{
  "arch": "convnext",
  "layers": 14,
  "width": 192,
  "kernel_size": 5,
  "mixing": "cutmix",
  "residual_init": "none",
  "optimizer": "cautious_adamw",
  "beta1": 0.9,
  "eps": 1e-08,
  "steps": 14900,
  "batch_size": 128
}
Rows from block 7 of a small image classifier, named by matrix and row number. Rows with one number within an expert belong to one neuron, the router's apart. Each number is 128 + 32 x the weight over its row's rms, rounded and kept within 0 to 255. All counts start at 0. Numbers have three digits each.
Before each expert's rows are labels from the 100 images, of 14976, where the router gives the expert most weight on average: "patch colour" is the nearest of a few named colours to the mean colour under the peak; "strongest on" is what is common among them. Only what is clearly more common there than usual is listed. The data: microscope photos of single blood and bone marrow cells.
# router: router (model.blocks.7.mlp.router.weight, 8x192), inputs 0-38
# gate: expert gate (model.blocks.7.mlp.gate, 8x192x192), inputs 0-38
# up: expert up (model.blocks.7.mlp.up, 8x192x192), inputs 0-38
# down: expert down (model.blocks.7.mlp.down, 8x192x192, transposed), outputs 0-38

# expert 4
patch colour: grey
strongest on: cell type: lymphocyte
router.4:126146147128108096078116164147101114162201122137133105154139131108090112153130157150133144095116102092134131151100119
gate.0:154140196119098166110143244097147142045118095144122092137144141088119107029119139105128144187120126118120098156101143
up.0:143112097140095149092165107178141164065111111098183138121139091138101102126103137098119168185122169168128119111127118
down.0:160050194111128134101172122129103139073137115108125215065140152138143151103144111065200118118123078113120197063131106
gate.1:158055226141130101144088205117138142104117124147115129134182114099083134036131111101122163153137123089109080126057138
up.1:158096074127075143129161074168139142080092099119150134073127087137124123115122138091124121137111154159132108146154158
down.1:104119166083158131111141146116099117150140117133077185073122148102124130132174106101122116117128087101165174037117097
gate.2:095152209151063118119186171111118122088129125161111096074161153112068109073140131145150139152108127085104130090109116
up.2:162093086146108136146140043169135127088081122138165168100141040131101123129117095095131132134094184148151149116174168
down.2:152064182070152131122095165154156123141133117118078196072157187089114146136195071087129114135144101126190114099085068
gate.3:121083076174104144148074135139182157118099151138157120187053097154165101000129100150131132144117191161121124132122151
up.3:136175114118125087113133150141055094143150133123108130136194172082139128187115143123128125137103093163100130149145139
down.3:121175171094123134124109134126184109166136130151094111052137163053162166107146115132195108103100043135114136126195098
gate.4:107171176152085104121179152125126121089151136126142089095138156125067097120138145156165112137128125116101103102079104
up.4:087139184110082123134116197107125121149160133126089107131140209108137116116126141138098131157165051123079124113090098
down.4:094169080161095154154144094166125118105131123163161100181119069179163100099089166158097119120086141140061133158164180
gate.5:127074153111150150112091080080072134167121182134134158187129122059155139096149136079139128144145088099120074123153151
up.5:146176142108125118134166160206177153084110121116119115068125126192148124180066078137114150113081138096148153132138134
down.5:104136144103127185177125128114095143135145134120113147082151160142190107137164103132164142136117069137129134020130124
gate.6:142105201130121121154096147136094132110136137142138100123137119117138121126122112134114147098147115102108148122078120
up.6:186089098122109134124148073143146149151093121192145142114072107172150131123104118106114112116119161107151164142168134
down.6:193187099134139180136136103087101157159140098136090184089123134131098126148124139151208098158143103122183138069067092
gate.7:129046162136150156123146114176182152128033136146109118148124102119179151056149121144132148147128150095113120148049154
up.7:157181172103133120120062221098116127124210119186127133121133192064083132156142116145116146084154103146148106114153110
down.7:141228137116100063115095123111163117159117132115124117072149139126141106198095112155199093127165150136129150129086117
gate.8:100123108117070163128172150105129170155106158122144155119191102126092136109140119168140154128073110137127151130079132
up.8:137098129118134076122085112099088124110140087130149146151065147128205133139127106121086161118162162097115132107145137
down.8:152150170165101175136111150148180093170132161121111149017133198025182140117136089131180129135147060140095097092186101
gate.9:130073212068141115142110162117139146119122103084056114159149171107137133027154141104123142167136123102111094091098127
up.9:107148057134035124137197074175118140102146138160180122128133081180056135197100123176113116079129159151129123112123171
down.9:103072123072100158094132120155114138065135129131078164117161133103110142162113094096058120157132109116144197024145120
gate.10:096125168138062117156168235130130143113128113130072151120126148082150155050145124128141131111124121112120123122097090
up.10:067187085106154165108131044134136174130098138183180141108075124168184134157059089141096070124157124102147116165084117
down.10:116101160127146171110116176155173107157133139113094173039171178046115130173116081139142113131149084144120134056165145
gate.11:118102096111162123104066169144093128100104125122154143162088116078098144073105115146084124110125103129137153115137189
up.11:130140127127198091162177067123116128068128120121184123096109156108091170131159165124145100107166127101155173129186135
down.11:142148170115136150128102156108170111148124165126108170000144208021183138165132103119177120165130067161095130076153103
gate.12:109119206119121141140124078119118161115115129138091138091141111115097140098133174136127145096100160085125129090013136
up.12:135132093139070096140116008139031109107086108114103132052157109168064122173114149114097118142119196123139121121125177
down.12:106116152126107147119137156155141104146132149149134197072128187017159125101175102093103120134102080144102135110237102
gate.13:134134076125128159129149081088105148123101110123060156105106164172071164113140153158124144122122123125119146137123170
up.13:135180126156184119146102188116107128112132145176076110153159155071130127205115138158122118127150071136155129136147120
down.13:153129117164170121141164135101147153083149126135147188107086134083090122110125150132209140095112100094159101165155112

# expert 5
patch colour: grey
strongest on: cell type: lymphocyte
router.5:131121139125125088096105159143131109149187142117121177173178131106049154150143147169115124092146097138131128113100117
gate.0:200102069103165117113131122122134182148035133161153171177169152160102134098130088133143128139097169112117068122090101
up.0:070172112171076116161099052089080161126162133129131110062152144165163111152152159111082064135137097163144148144157117
down.0:127125101157141086133050147102139124134124106166117137124126140153202121186138103160168137138112114118114137199135141
gate.1:151137112077134090101085178112103156154110129098103124129160124085107131100113128134126124174127138074095135125203132
up.1:129115093155138074125060157089132145116134153104149121127189109114099117184121116126139122097128063128109173098120087
down.1:143071153135138064136073127077105072135133134128079096097159179069125118193127084102087120119122112159097112163126139
gate.2:107120082116120122132139103069204140156102111146116103127119111075172103100152107085140085169080117073136144171154140
up.2:147017060152189162123108108153202216117124165131122118122181139155133141212123109105118174159112134212121155156131122
down.2:143079141148128070109088114073088084149141109144091104122164189094092108198093096096073096123116105170125094141137135
gate.3:163142113127150139154143099140223135077106169105153163159110077143162165092112107113101193117181154110150124138138149
up.3:115106085143158118127113169164118125149074131161132157152109119167052129091156152110094151181089101124134075122115121
down.3:142057175139150069122128134052103109107117116121111071086137179057122143176145105088096145120129115159113092188117123
gate.4:151103092121143149110125096071177079097170119160126205159112104070133141133135124091147209131084112097126121132142135
up.4:151121109110147172146145094164152028116115096167138181143112110142142126108149174139132145127069149053143101130114139
down.4:156111143135115086100193114116084081127109140131110039061165158091149126179085087089103124101159090128145145103097108
gate.5:109120093068159108130139084143129132107065135131153187145183159164134110125135124145124115165107162126128116137112153
up.5:081074145137120134126094107133102104148104103094120124107131220131161117181116114072126076121149121121151143159101149
down.5:101124083154094175123132163235173112134139138146131127175122096154152115105138113177205127162125156106089195089141128
gate.6:112104137088124125102132168125228117149103134154148191152093123110064120062144149165112105127096110132109112087101122
up.6:101085155103143126117111099148091125127141152078128151108164157093126132205121172133133090121140125140110144121123120
down.6:113104055184109115091153113221167103133135112137160119182120122128181090121136113155092123115110151099100208123139152
gate.7:138164131103185110137144116147119112121108139184152185150122097135077132080135109116154186198129117106129100138124136
up.7:158137080110171150121158132184177120108103138154140153167087074127091134057147100152135194151100166071115098128119160
down.7:156095150091160102107157107057076119095136125122129065045161160088102135102107128087056144145136099139137040127123111
gate.8:133126073104163165114151113128108117122083107200132173194107113156050143074132119127141187140101210092125079119128156
up.8:117106165151101138139096122120157126150146132099139074073096156135176112137118162104133051105134074185120133150137075
down.8:099096095192117144140084156137216140169143121141112165165144131176157128214110146174177110131112132133101203145160154
gate.9:144079158107127178108098161068171118119105137161152157121084121123109121124148113090107122138137154151118153107099104
up.9:130090113134124204120136144102144140100080104144109121108153111114115130104131137157135121157092174165150158136147145
down.9:146060153143151052128132133068086090138142149148101136116160160054132110159115079089069129119133085150117089165122124
gate.10:101098178093171086114136130116148115113085117160089174161153219150114112104108160109102102140140108138116121100089156
up.10:166145064155100190127113113125113149129147130105182107109112050108186157148144065127137169135116160122143144172149120
down.10:177113194067132118144083172043111108195127167120123149089150176116105170181137152055136156180149107146163117135101099
gate.11:133126159124083162111120151120115130133022117170030105126045165204138108071146091143096095112182133109146136156187139
up.11:150129087138119153140143089184183107106223142062184161139182084054178133183100129122151142118053126172134120135091102
down.11:166127178123125122112080187106050082157105123128109084115134130137133139102124106066164123175113137141128096138071100
gate.12:094094133072133136133122080129103160116061113122148214105189162142100114122141138155134095156105157113125106098116159
up.12:099059156112149086135108134128119089151103125142116158116163226111117118126128106094160105135155084119147117125092136
down.12:119089054143093185103146131237136122118153128145130098152124094174148114077141118201158134144141178096081129100129143
gate.13:096095130109118142140139182146111114134094139158149149127141129040167118154126135121160110111099185030119106158091127
up.13:147136114147127166128167130112183112122197111074154072133161123160080126098070098128122158117135044140128153114148127
down.13:125082145172139086122065112071107061144152132135117114116141174070136133220110099133112131097127114150124130142111121

# expert 3
patch colour: white
strongest on: smear: peripheral blood; cell type: segmented neutrophil; cell type: myeloblast
router.3:104041130110087157147173101097164154122182160125188155110189081145137158122106137117110137124117100123138114131098124
gate.0:123102120084128176142100173104127129156148119159177105115133126149148143157083136094100085103057113086116115125144101
up.0:181140105184142098147098032087150110113091113099134166156057169140149132083129117199137140211145123169130099087074140
down.0:150146101131118128153155124083130111135101133111093144175075085122125150139180182081138149115119134060126187082073095
gate.1:153143159101118103122101128184102156151124112165146127136075138098174125202095124173143088145151148192138062114179148
up.1:139117058177166133139141110100141145134146108092136141133181163180102135061158094088116153140089097111109187119078129
down.1:163126089098105156151086114065128114135096128130110145133075136149122141051098167094141131101099149076117159114058135
gate.2:153181162162160128110090153145081096067115139140169136202114170056121151171130100125159091098146104123124113124143145
up.2:101042091109125082110176162146114166149124113193050146120146155189129154080138150111130163158151121169137187139070154
down.2:157137091078101161148096116062155099134104122123095146129088144126109134075088178109136128104091146099141144107050141
gate.3:166155079131106132151112106045123090123094150179121144103150168043170176132135077127140126151148143105089153113162153
up.3:155113128120095129139161103189127116160152099138124158090165128113112204117119074126096112186122164099110214144182169
down.3:150129088100101168144108106050143113136095135122117154121088130147104133053080163078133140093083144064133141118046135
gate.4:152161106107053091161187108147125113123122120149137147170110108143132128145132147126156101124148140162139070099176144
up.4:146149163107093132159145124205048153097106134149155154150091042195132124128147154090103101139161148104099122137188135
down.4:130087116083153132161151121121144143145102095094112187093147159041115141145089144079044127115160128118150144083158136
gate.5:159112197143097151096125184147049131127144144139139072125155094098149116206099109157148090118128148168110109101166086
up.5:131102100173116124162200082098171116142104114121091143110086141182099133072155121129085158141151132067134142133126145
down.5:142143090108095189142086101096142141153109125155096168146052133144135146029126180104130136088102172069129161123050133
gate.6:104113128029139154164118191042114115113164135189122113107141128132174131157096158117113068098089143143108141160149115
up.6:152148135187102085101147093224113076150091141089152142145125135138112101126163097171144162110179117128164121114076127
down.6:144110111103125145170122098009117125137092147110050112170101102140132132109142159091145132139128154082126145125077117
gate.7:127145137121083078167162105072129086127108075183122163111167164058130180098140075114168125137085167069129138120173145
up.7:108156201108065120159146149103132115152153108125122158074179105137118153111128117079153096158116138088097136094157136
down.7:163128108089088164173108126068149091142084152103124150128070128155130136071098169079111134095102134077148148106064140
gate.8:141110106088092125102119091102105137156140105091094082103119147149075067130112116161140150153146132123155161131170153
up.8:135165177183123091150147185139171090087127140198123186168110135079114180128119141098143116142123126089071095123117114
down.8:144109075107089190158062119095133070160116159078099137134066146147126134025106136114160157110104150102128114149066140
gate.9:089178180168115081115167144133097133103130117192104136126089158141154100109147116136154144140164148200128152094088137
up.9:099137174150087159108124156050154121095126123143110145110093243160162125055131138143163145124104107170117108124086136
down.9:076136072161063176109119085104171128123165111152149155149118110146158107156098115189101113102086095101107186121133163
gate.10:161164134111146085109078129146053158132154124125175132155118085144125137182147138131114125108150106139144108090119084
up.10:096113128157103130113171134102221112125123117142068131106136167108098114051107119127124134146086118122117157171132178
down.10:113162070092093196179087117069154103188109162127115130144076152154129122023124136112149153100118150093112153140064149
gate.11:148148128099103146159208087179101156129120146157123173104123095178162118118126129090111113133137126117116098179209106
up.11:139099109104106117147221152160080141123105146168138172117130078179149150150139127112126106124159155175110101156204113
down.11:145101098065122165153107123087147129129093118116102165110089142105129141100095177072060139106116147095152167083098135
gate.12:128161065110162099168103109131082124113104122101116117152088198113123118110115103152172120164163147121085105139107171
up.12:128139133128133086143175173125147120178138123203072124128194220034129119127124157161137148121143114160119123114127145
down.12:155122073093071158148091098055151111153107141136123131134096136148131131074084166082121134096099144081108127124059143
gate.13:108108199136137108132087090204092140119114137102135124144075116153108142167125120114124080123128164101120121135116133
up.13:151161058139160099156139207083131126161133123164132120127109139076193131096140150123123157130130114139134168146156108
down.13:145131097085074156145087118059155103137112135126109142131061143150133144034108172087097140112109143072118155106037134