From a checkpoint of a small image classifier: norm layernorm.
Rows from block 7 of a small image classifier, named by matrix and row number. Rows with one number within an expert belong to one neuron, the router's apart. Each number is 50 + 10 x the weight over its row's rms, rounded and kept within 0 to 99. All counts start at 0.
Before each expert's rows are labels from the 100 images, of 14976, where the router gives the expert most weight on average: "strongest on" is what is common among them. Only what is clearly more common there than usual is listed. The data: microscope photos of single blood and bone marrow cells. In brackets: how many of the 100.
# router: router (model.blocks.7.mlp.router.weight, 8x192), inputs 39-77
# gate: expert gate (model.blocks.7.mlp.gate, 8x192x192), inputs 39-77
# up: expert up (model.blocks.7.mlp.up, 8x192x192), inputs 39-77
# down: expert down (model.blocks.7.mlp.down, 8x192x192, transposed), outputs 39-77

# expert 5
strongest on: cell type: lymphocyte (36)
router.5:50 39 51 51 64 47 67 48 58 45 76 63 49 65 50 32 42 46 63 68 65 42 16 44 54 56 51 61 50 52 69 55 56 41 51 42 46 40 54
gate.0:55 40 46 45 49 51 55 66 56 56 50 47 45 63 54 51 39 54 47 45 60 61 37 59 58 29 54 52 46 37 35 37 43 62 58 48 45 32 54
up.0:42 51 59 53 16 67 56 44 43 52 52 40 55 38 50 55 55 72 47 54 41 45 63 46 40 66 55 51 54 36 60 65 51 51 44 47 78 53 46
down.0:46 44 53 43 41 55 47 60 53 57 43 46 42 43 47 28 40 50 73 46 43 51 53 47 48 40 38 54 83 33 36 73 63 50 56 49 32 38 44
gate.1:48 43 54 58 32 54 59 61 46 60 57 56 53 48 50 27 49 64 48 44 37 57 80 42 62 35 73 47 47 38 40 34 28 37 59 41 63 50 40
up.1:86 54 54 50 32 68 70 55 62 38 61 63 42 53 47 55 51 63 57 53 54 62 55 42 48 54 57 32 52 28 53 59 50 37 58 52 36 56 49
down.1:47 50 49 50 59 52 66 48 46 61 52 31 49 39 47 65 46 42 65 48 45 62 80 45 43 67 48 47 83 48 49 48 61 52 53 63 46 37 52
gate.2:43 50 34 65 40 63 51 45 47 67 42 56 49 50 42 46 59 58 45 37 41 72 46 50 53 54 47 47 49 39 45 36 49 45 49 61 51 63 49
up.2:49 48 61 43 60 47 58 51 63 34 57 60 52 46 52 39 45 68 59 68 68 47 60 64 56 51 50 57 46 66 52 59 56 66 40 46 32 41 45
down.2:45 49 46 50 58 50 73 55 43 58 58 33 52 35 50 63 46 45 65 46 43 59 89 53 47 66 51 48 78 47 48 42 58 53 43 62 46 32 58
gate.3:80 55 47 56 60 50 49 59 46 44 25 64 53 48 44 44 37 45 52 56 67 61 42 56 59 41 51 57 58 52 55 29 42 41 57 31 48 44 62
up.3:59 55 48 40 68 42 59 65 58 35 43 46 74 60 61 46 50 43 61 48 38 49 51 78 57 45 43 53 50 60 48 47 53 58 40 44 32 57 52
down.3:38 44 43 44 50 32 59 47 45 48 52 34 58 38 49 72 55 45 62 48 48 67 83 46 41 63 50 48 77 44 49 53 56 57 54 56 58 35 55
gate.4:63 57 47 51 53 50 39 58 49 49 40 50 49 47 37 37 51 49 42 49 53 59 62 47 58 28 57 65 54 52 49 50 49 62 50 53 86 39 58
up.4:70 54 45 55 57 37 42 65 58 44 40 43 52 63 29 44 44 35 41 44 62 55 54 60 52 45 52 61 57 48 57 26 49 60 54 47 72 43 65
down.4:46 47 63 55 63 55 71 50 47 52 53 35 55 37 51 70 49 54 55 48 47 52 67 52 33 54 42 52 63 52 53 41 51 45 65 55 45 49 57
gate.5:63 41 44 53 48 48 49 61 48 32 73 49 43 37 37 31 52 40 51 36 49 32 31 59 64 31 37 49 49 51 50 45 45 52 38 44 46 65 54
up.5:48 46 45 54 31 51 53 39 22 49 79 39 53 47 50 61 82 51 41 49 33 31 56 47 57 57 41 50 45 50 41 60 33 55 51 49 33 53 48
down.5:33 57 52 57 58 48 39 58 49 43 30 62 44 50 49 20 54 51 50 48 50 54 30 51 44 38 46 56 23 48 58 61 44 35 38 49 45 55 43
gate.6:53 49 52 48 80 50 54 55 43 44 56 56 54 64 45 37 47 45 43 36 57 41 40 61 54 55 44 61 65 52 68 50 59 38 56 49 71 59 51
up.6:33 45 53 57 42 51 54 39 34 45 68 48 51 55 66 49 68 55 44 48 42 31 70 48 43 56 48 43 55 49 49 61 48 54 32 42 30 57 58
down.6:42 45 60 59 53 53 59 52 56 59 51 48 52 39 45 19 48 40 46 50 56 27 43 46 52 36 35 44 48 41 57 46 52 51 41 51 34 43 40
gate.7:68 43 47 49 73 54 57 62 57 51 40 52 41 49 29 15 41 43 61 43 62 57 44 45 59 31 50 62 47 52 58 37 55 51 52 44 66 47 53
up.7:57 51 50 48 59 44 50 60 68 53 33 53 43 61 38 27 33 45 55 35 62 57 46 54 61 41 49 57 55 45 57 42 53 59 43 44 63 55 53
down.7:36 50 66 46 42 47 52 54 47 53 61 26 52 46 48 86 50 48 46 50 50 57 59 46 43 63 48 52 49 43 48 54 53 51 75 55 57 53 60

# expert 4
strongest on: cell type: lymphocyte (38)
router.4:57 43 61 49 65 47 49 38 52 46 60 49 54 60 46 44 46 48 62 68 66 47 14 43 41 66 45 53 44 48 72 57 46 39 51 42 24 47 52
gate.0:39 44 54 50 51 50 54 52 41 57 44 40 38 23 49 34 47 53 25 40 41 42 65 61 59 47 32 46 44 46 58 61 50 56 73 58 53 44 52
up.0:41 53 52 59 55 58 49 64 64 48 53 45 45 51 41 60 42 45 46 43 57 50 49 56 32 52 49 60 43 51 59 47 64 50 44 51 56 49 56
down.0:36 53 47 44 33 54 51 50 48 53 44 42 46 49 57 52 43 65 59 50 51 61 23 47 40 49 39 49 55 65 58 53 44 52 49 44 64 43 44
gate.1:40 48 43 42 51 51 56 45 42 60 43 51 46 16 55 77 57 55 49 41 46 34 55 48 55 50 49 38 44 56 59 52 34 54 50 46 42 34 52
up.1:37 52 53 52 27 56 53 59 67 43 54 48 49 55 47 44 44 52 54 48 58 55 46 58 41 50 59 61 35 51 54 54 66 54 32 58 59 42 56
down.1:14 53 62 43 38 46 45 52 47 41 53 45 55 35 59 48 52 51 55 56 51 90 44 48 52 56 46 52 79 52 47 38 47 55 48 56 61 51 52
gate.2:45 34 52 49 50 46 47 56 49 42 70 52 47 17 60 59 57 51 46 52 54 34 42 61 63 47 39 29 55 53 56 60 45 46 45 54 33 45 49
up.2:45 53 49 51 36 54 42 57 75 49 39 52 49 60 48 50 34 59 54 45 60 55 46 55 47 44 52 65 34 47 45 43 56 55 32 67 57 53 54
down.2:29 53 58 41 35 48 38 49 39 38 57 46 52 39 57 47 48 51 56 59 55 68 59 41 50 54 48 50 78 51 60 51 47 44 56 65 54 47 57
gate.3:57 46 54 50 38 44 56 58 67 50 46 60 61 54 49 00 47 40 49 46 53 46 56 56 46 40 47 42 59 52 36 50 43 55 44 58 44 61 45
up.3:26 61 57 52 47 50 54 43 44 56 38 35 44 35 47 93 52 67 52 47 46 55 62 53 51 70 46 52 59 51 60 48 51 51 55 49 36 37 51
down.3:10 47 60 47 57 46 41 50 50 54 46 42 51 54 47 23 59 44 63 44 42 55 49 57 46 56 45 58 49 44 54 35 55 43 48 51 58 48 41
gate.4:49 34 56 39 49 38 56 57 44 52 60 53 44 21 61 54 61 47 49 48 56 31 45 64 57 49 36 37 57 66 65 70 51 41 48 47 33 48 60
up.4:59 42 49 53 65 48 52 44 18 52 67 49 55 30 54 57 64 42 50 59 36 43 52 47 50 60 45 28 63 60 53 61 46 44 56 39 47 45 45
down.4:68 46 41 61 60 56 57 55 67 60 36 59 43 56 42 49 45 51 52 38 43 36 36 66 57 44 40 45 29 45 45 56 43 54 49 31 59 45 36
gate.5:29 46 63 46 72 41 20 38 39 32 29 42 33 55 45 62 44 48 51 42 40 63 65 59 51 50 50 43 43 50 33 45 53 58 46 43 43 54 49
up.5:49 48 40 53 29 45 56 62 58 62 76 52 48 50 46 58 43 59 39 47 43 24 29 57 65 51 47 63 55 45 44 33 54 44 57 49 46 55 46
down.5:54 46 51 38 53 42 49 49 51 54 63 42 56 42 56 29 46 51 57 53 47 60 55 59 53 58 59 49 53 39 55 62 58 42 58 58 63 57 42
gate.6:46 49 54 46 42 47 56 51 38 50 72 52 60 23 47 52 57 56 55 54 39 39 59 52 51 68 53 48 67 63 44 53 57 50 48 50 25 47 37
up.6:32 40 46 56 36 58 41 54 55 45 33 49 44 72 35 27 46 54 43 54 51 63 41 53 57 42 64 62 39 37 55 53 42 55 51 53 60 55 48
down.6:47 48 52 39 38 34 56 55 53 38 62 32 53 42 51 63 45 46 51 54 53 55 47 44 36 75 58 51 47 54 50 54 52 50 59 53 34 53 51
gate.7:34 58 47 55 46 45 59 46 52 56 25 50 49 34 54 38 53 48 39 36 51 67 60 47 60 36 62 57 52 50 38 64 45 63 61 43 37 42 56
up.7:68 49 50 51 58 60 49 38 29 40 71 38 50 58 42 52 56 53 66 61 49 34 38 47 58 40 34 53 56 44 47 52 43 52 44 34 50 55 55
down.7:87 45 53 49 44 54 61 50 44 48 53 53 51 53 53 36 59 50 37 45 47 28 51 54 48 63 67 55 39 49 52 50 54 45 68 54 58 50 42

# expert 3
strongest on: smear: peripheral blood (100); cell type: segmented neutrophil (45); cell type: myeloblast (26)
router.3:35 53 42 44 82 47 48 58 55 47 46 52 49 43 58 50 48 61 49 52 58 45 72 65 54 53 41 46 68 38 58 38 62 57 69 62 57 42 56
gate.0:85 38 43 58 44 49 58 57 44 39 35 44 45 53 46 44 54 44 53 44 57 48 55 40 61 55 33 43 37 44 63 49 50 51 60 35 57 71 58
up.0:39 71 58 61 58 55 48 45 40 58 59 53 62 47 58 59 58 63 46 60 44 64 56 50 47 49 54 57 58 46 42 62 59 55 40 50 32 45 52
down.0:65 64 50 48 53 43 44 51 55 48 55 40 42 48 47 73 51 45 52 63 49 61 60 50 45 62 47 55 26 73 60 25 63 64 46 45 52 48 54
gate.1:67 41 53 46 27 66 54 47 55 54 30 38 46 48 60 62 49 34 58 43 50 28 73 50 58 54 50 52 40 57 42 48 41 46 44 42 56 56 58
up.1:38 59 39 48 68 51 48 62 48 59 65 65 46 58 39 61 60 60 49 51 50 68 19 53 49 36 47 44 68 42 58 49 62 47 45 54 52 42 51
down.1:64 53 56 48 48 55 47 47 52 34 26 50 47 60 44 75 51 51 43 57 53 38 39 45 47 72 54 54 28 76 59 48 61 72 53 47 50 44 48
gate.2:41 51 66 50 23 46 47 34 46 55 42 46 58 51 47 41 49 52 60 47 42 40 41 44 53 39 65 55 46 44 48 53 40 61 50 44 37 47 43
up.2:57 44 25 51 71 51 44 40 51 41 38 59 52 64 48 68 51 63 48 40 47 76 65 51 49 49 42 37 54 53 58 55 52 44 37 51 72 40 50
down.2:63 53 60 44 50 54 46 47 54 35 41 50 49 57 43 73 50 51 49 58 51 37 48 46 51 71 52 53 20 80 60 38 63 70 51 50 66 42 47
gate.3:56 48 64 50 34 60 46 43 37 61 60 43 57 46 47 54 53 51 47 36 42 54 48 41 44 58 54 52 47 33 39 45 48 38 61 51 73 56 61
up.3:47 50 60 50 53 54 44 56 41 49 53 54 44 44 48 47 52 57 45 34 36 45 44 49 47 44 39 57 59 34 49 40 50 45 57 58 63 60 60
down.3:64 51 56 46 55 53 49 49 54 38 46 54 48 53 41 61 45 53 42 56 52 44 43 49 54 71 47 54 28 82 54 43 60 72 41 44 58 42 44
gate.4:37 48 56 48 43 44 59 38 55 23 44 58 62 30 57 54 55 48 63 57 37 46 59 48 36 66 52 23 52 40 50 43 50 68 55 46 34 47 48
up.4:42 52 69 40 48 46 61 38 69 41 41 59 53 54 64 48 44 40 53 59 53 68 41 50 33 44 53 43 58 34 50 43 50 63 46 60 46 47 40
down.4:40 49 47 54 64 49 57 45 57 39 48 58 56 43 50 72 48 60 54 54 54 40 51 45 42 63 50 44 20 71 44 69 70 44 39 54 69 51 51
gate.5:43 39 57 45 45 54 42 35 59 53 21 62 60 49 48 54 49 42 62 44 37 45 52 42 41 64 56 46 54 56 66 36 43 49 53 54 45 37 49
up.5:54 57 65 57 45 49 56 57 51 41 76 45 43 52 44 48 43 69 39 50 57 41 31 60 56 41 39 50 56 44 53 58 39 44 56 55 56 65 57
down.5:69 55 54 48 41 62 48 40 52 47 39 52 50 48 44 63 53 52 47 52 51 40 45 51 41 79 49 46 29 69 61 43 56 68 57 40 39 49 55
gate.6:85 46 55 52 32 61 50 44 45 51 44 42 51 61 49 35 50 50 39 46 59 62 53 42 50 51 42 49 41 43 46 60 24 53 63 50 61 65 49
up.6:15 64 40 48 61 45 48 51 54 59 54 50 53 39 50 69 50 51 62 65 47 48 45 60 46 43 55 50 57 65 67 51 72 47 36 52 30 32 52
down.6:69 66 52 55 47 51 59 42 50 41 47 48 42 64 39 75 50 52 43 54 52 31 50 47 50 68 51 45 36 72 54 32 68 60 36 47 56 50 52
gate.7:53 56 60 48 25 52 58 47 44 59 44 55 46 55 53 48 62 56 38 52 35 49 42 41 58 71 72 40 50 29 61 46 35 45 45 52 51 55 46
up.7:43 46 56 50 51 41 51 59 41 41 51 61 51 66 48 32 61 48 56 40 50 54 56 54 70 63 41 48 68 36 74 29 41 36 66 56 72 60 48
down.7:67 50 57 45 55 56 41 48 54 40 41 50 50 61 42 68 46 54 42 57 51 37 47 48 50 71 49 53 14 79 59 46 65 69 43 48 50 43 46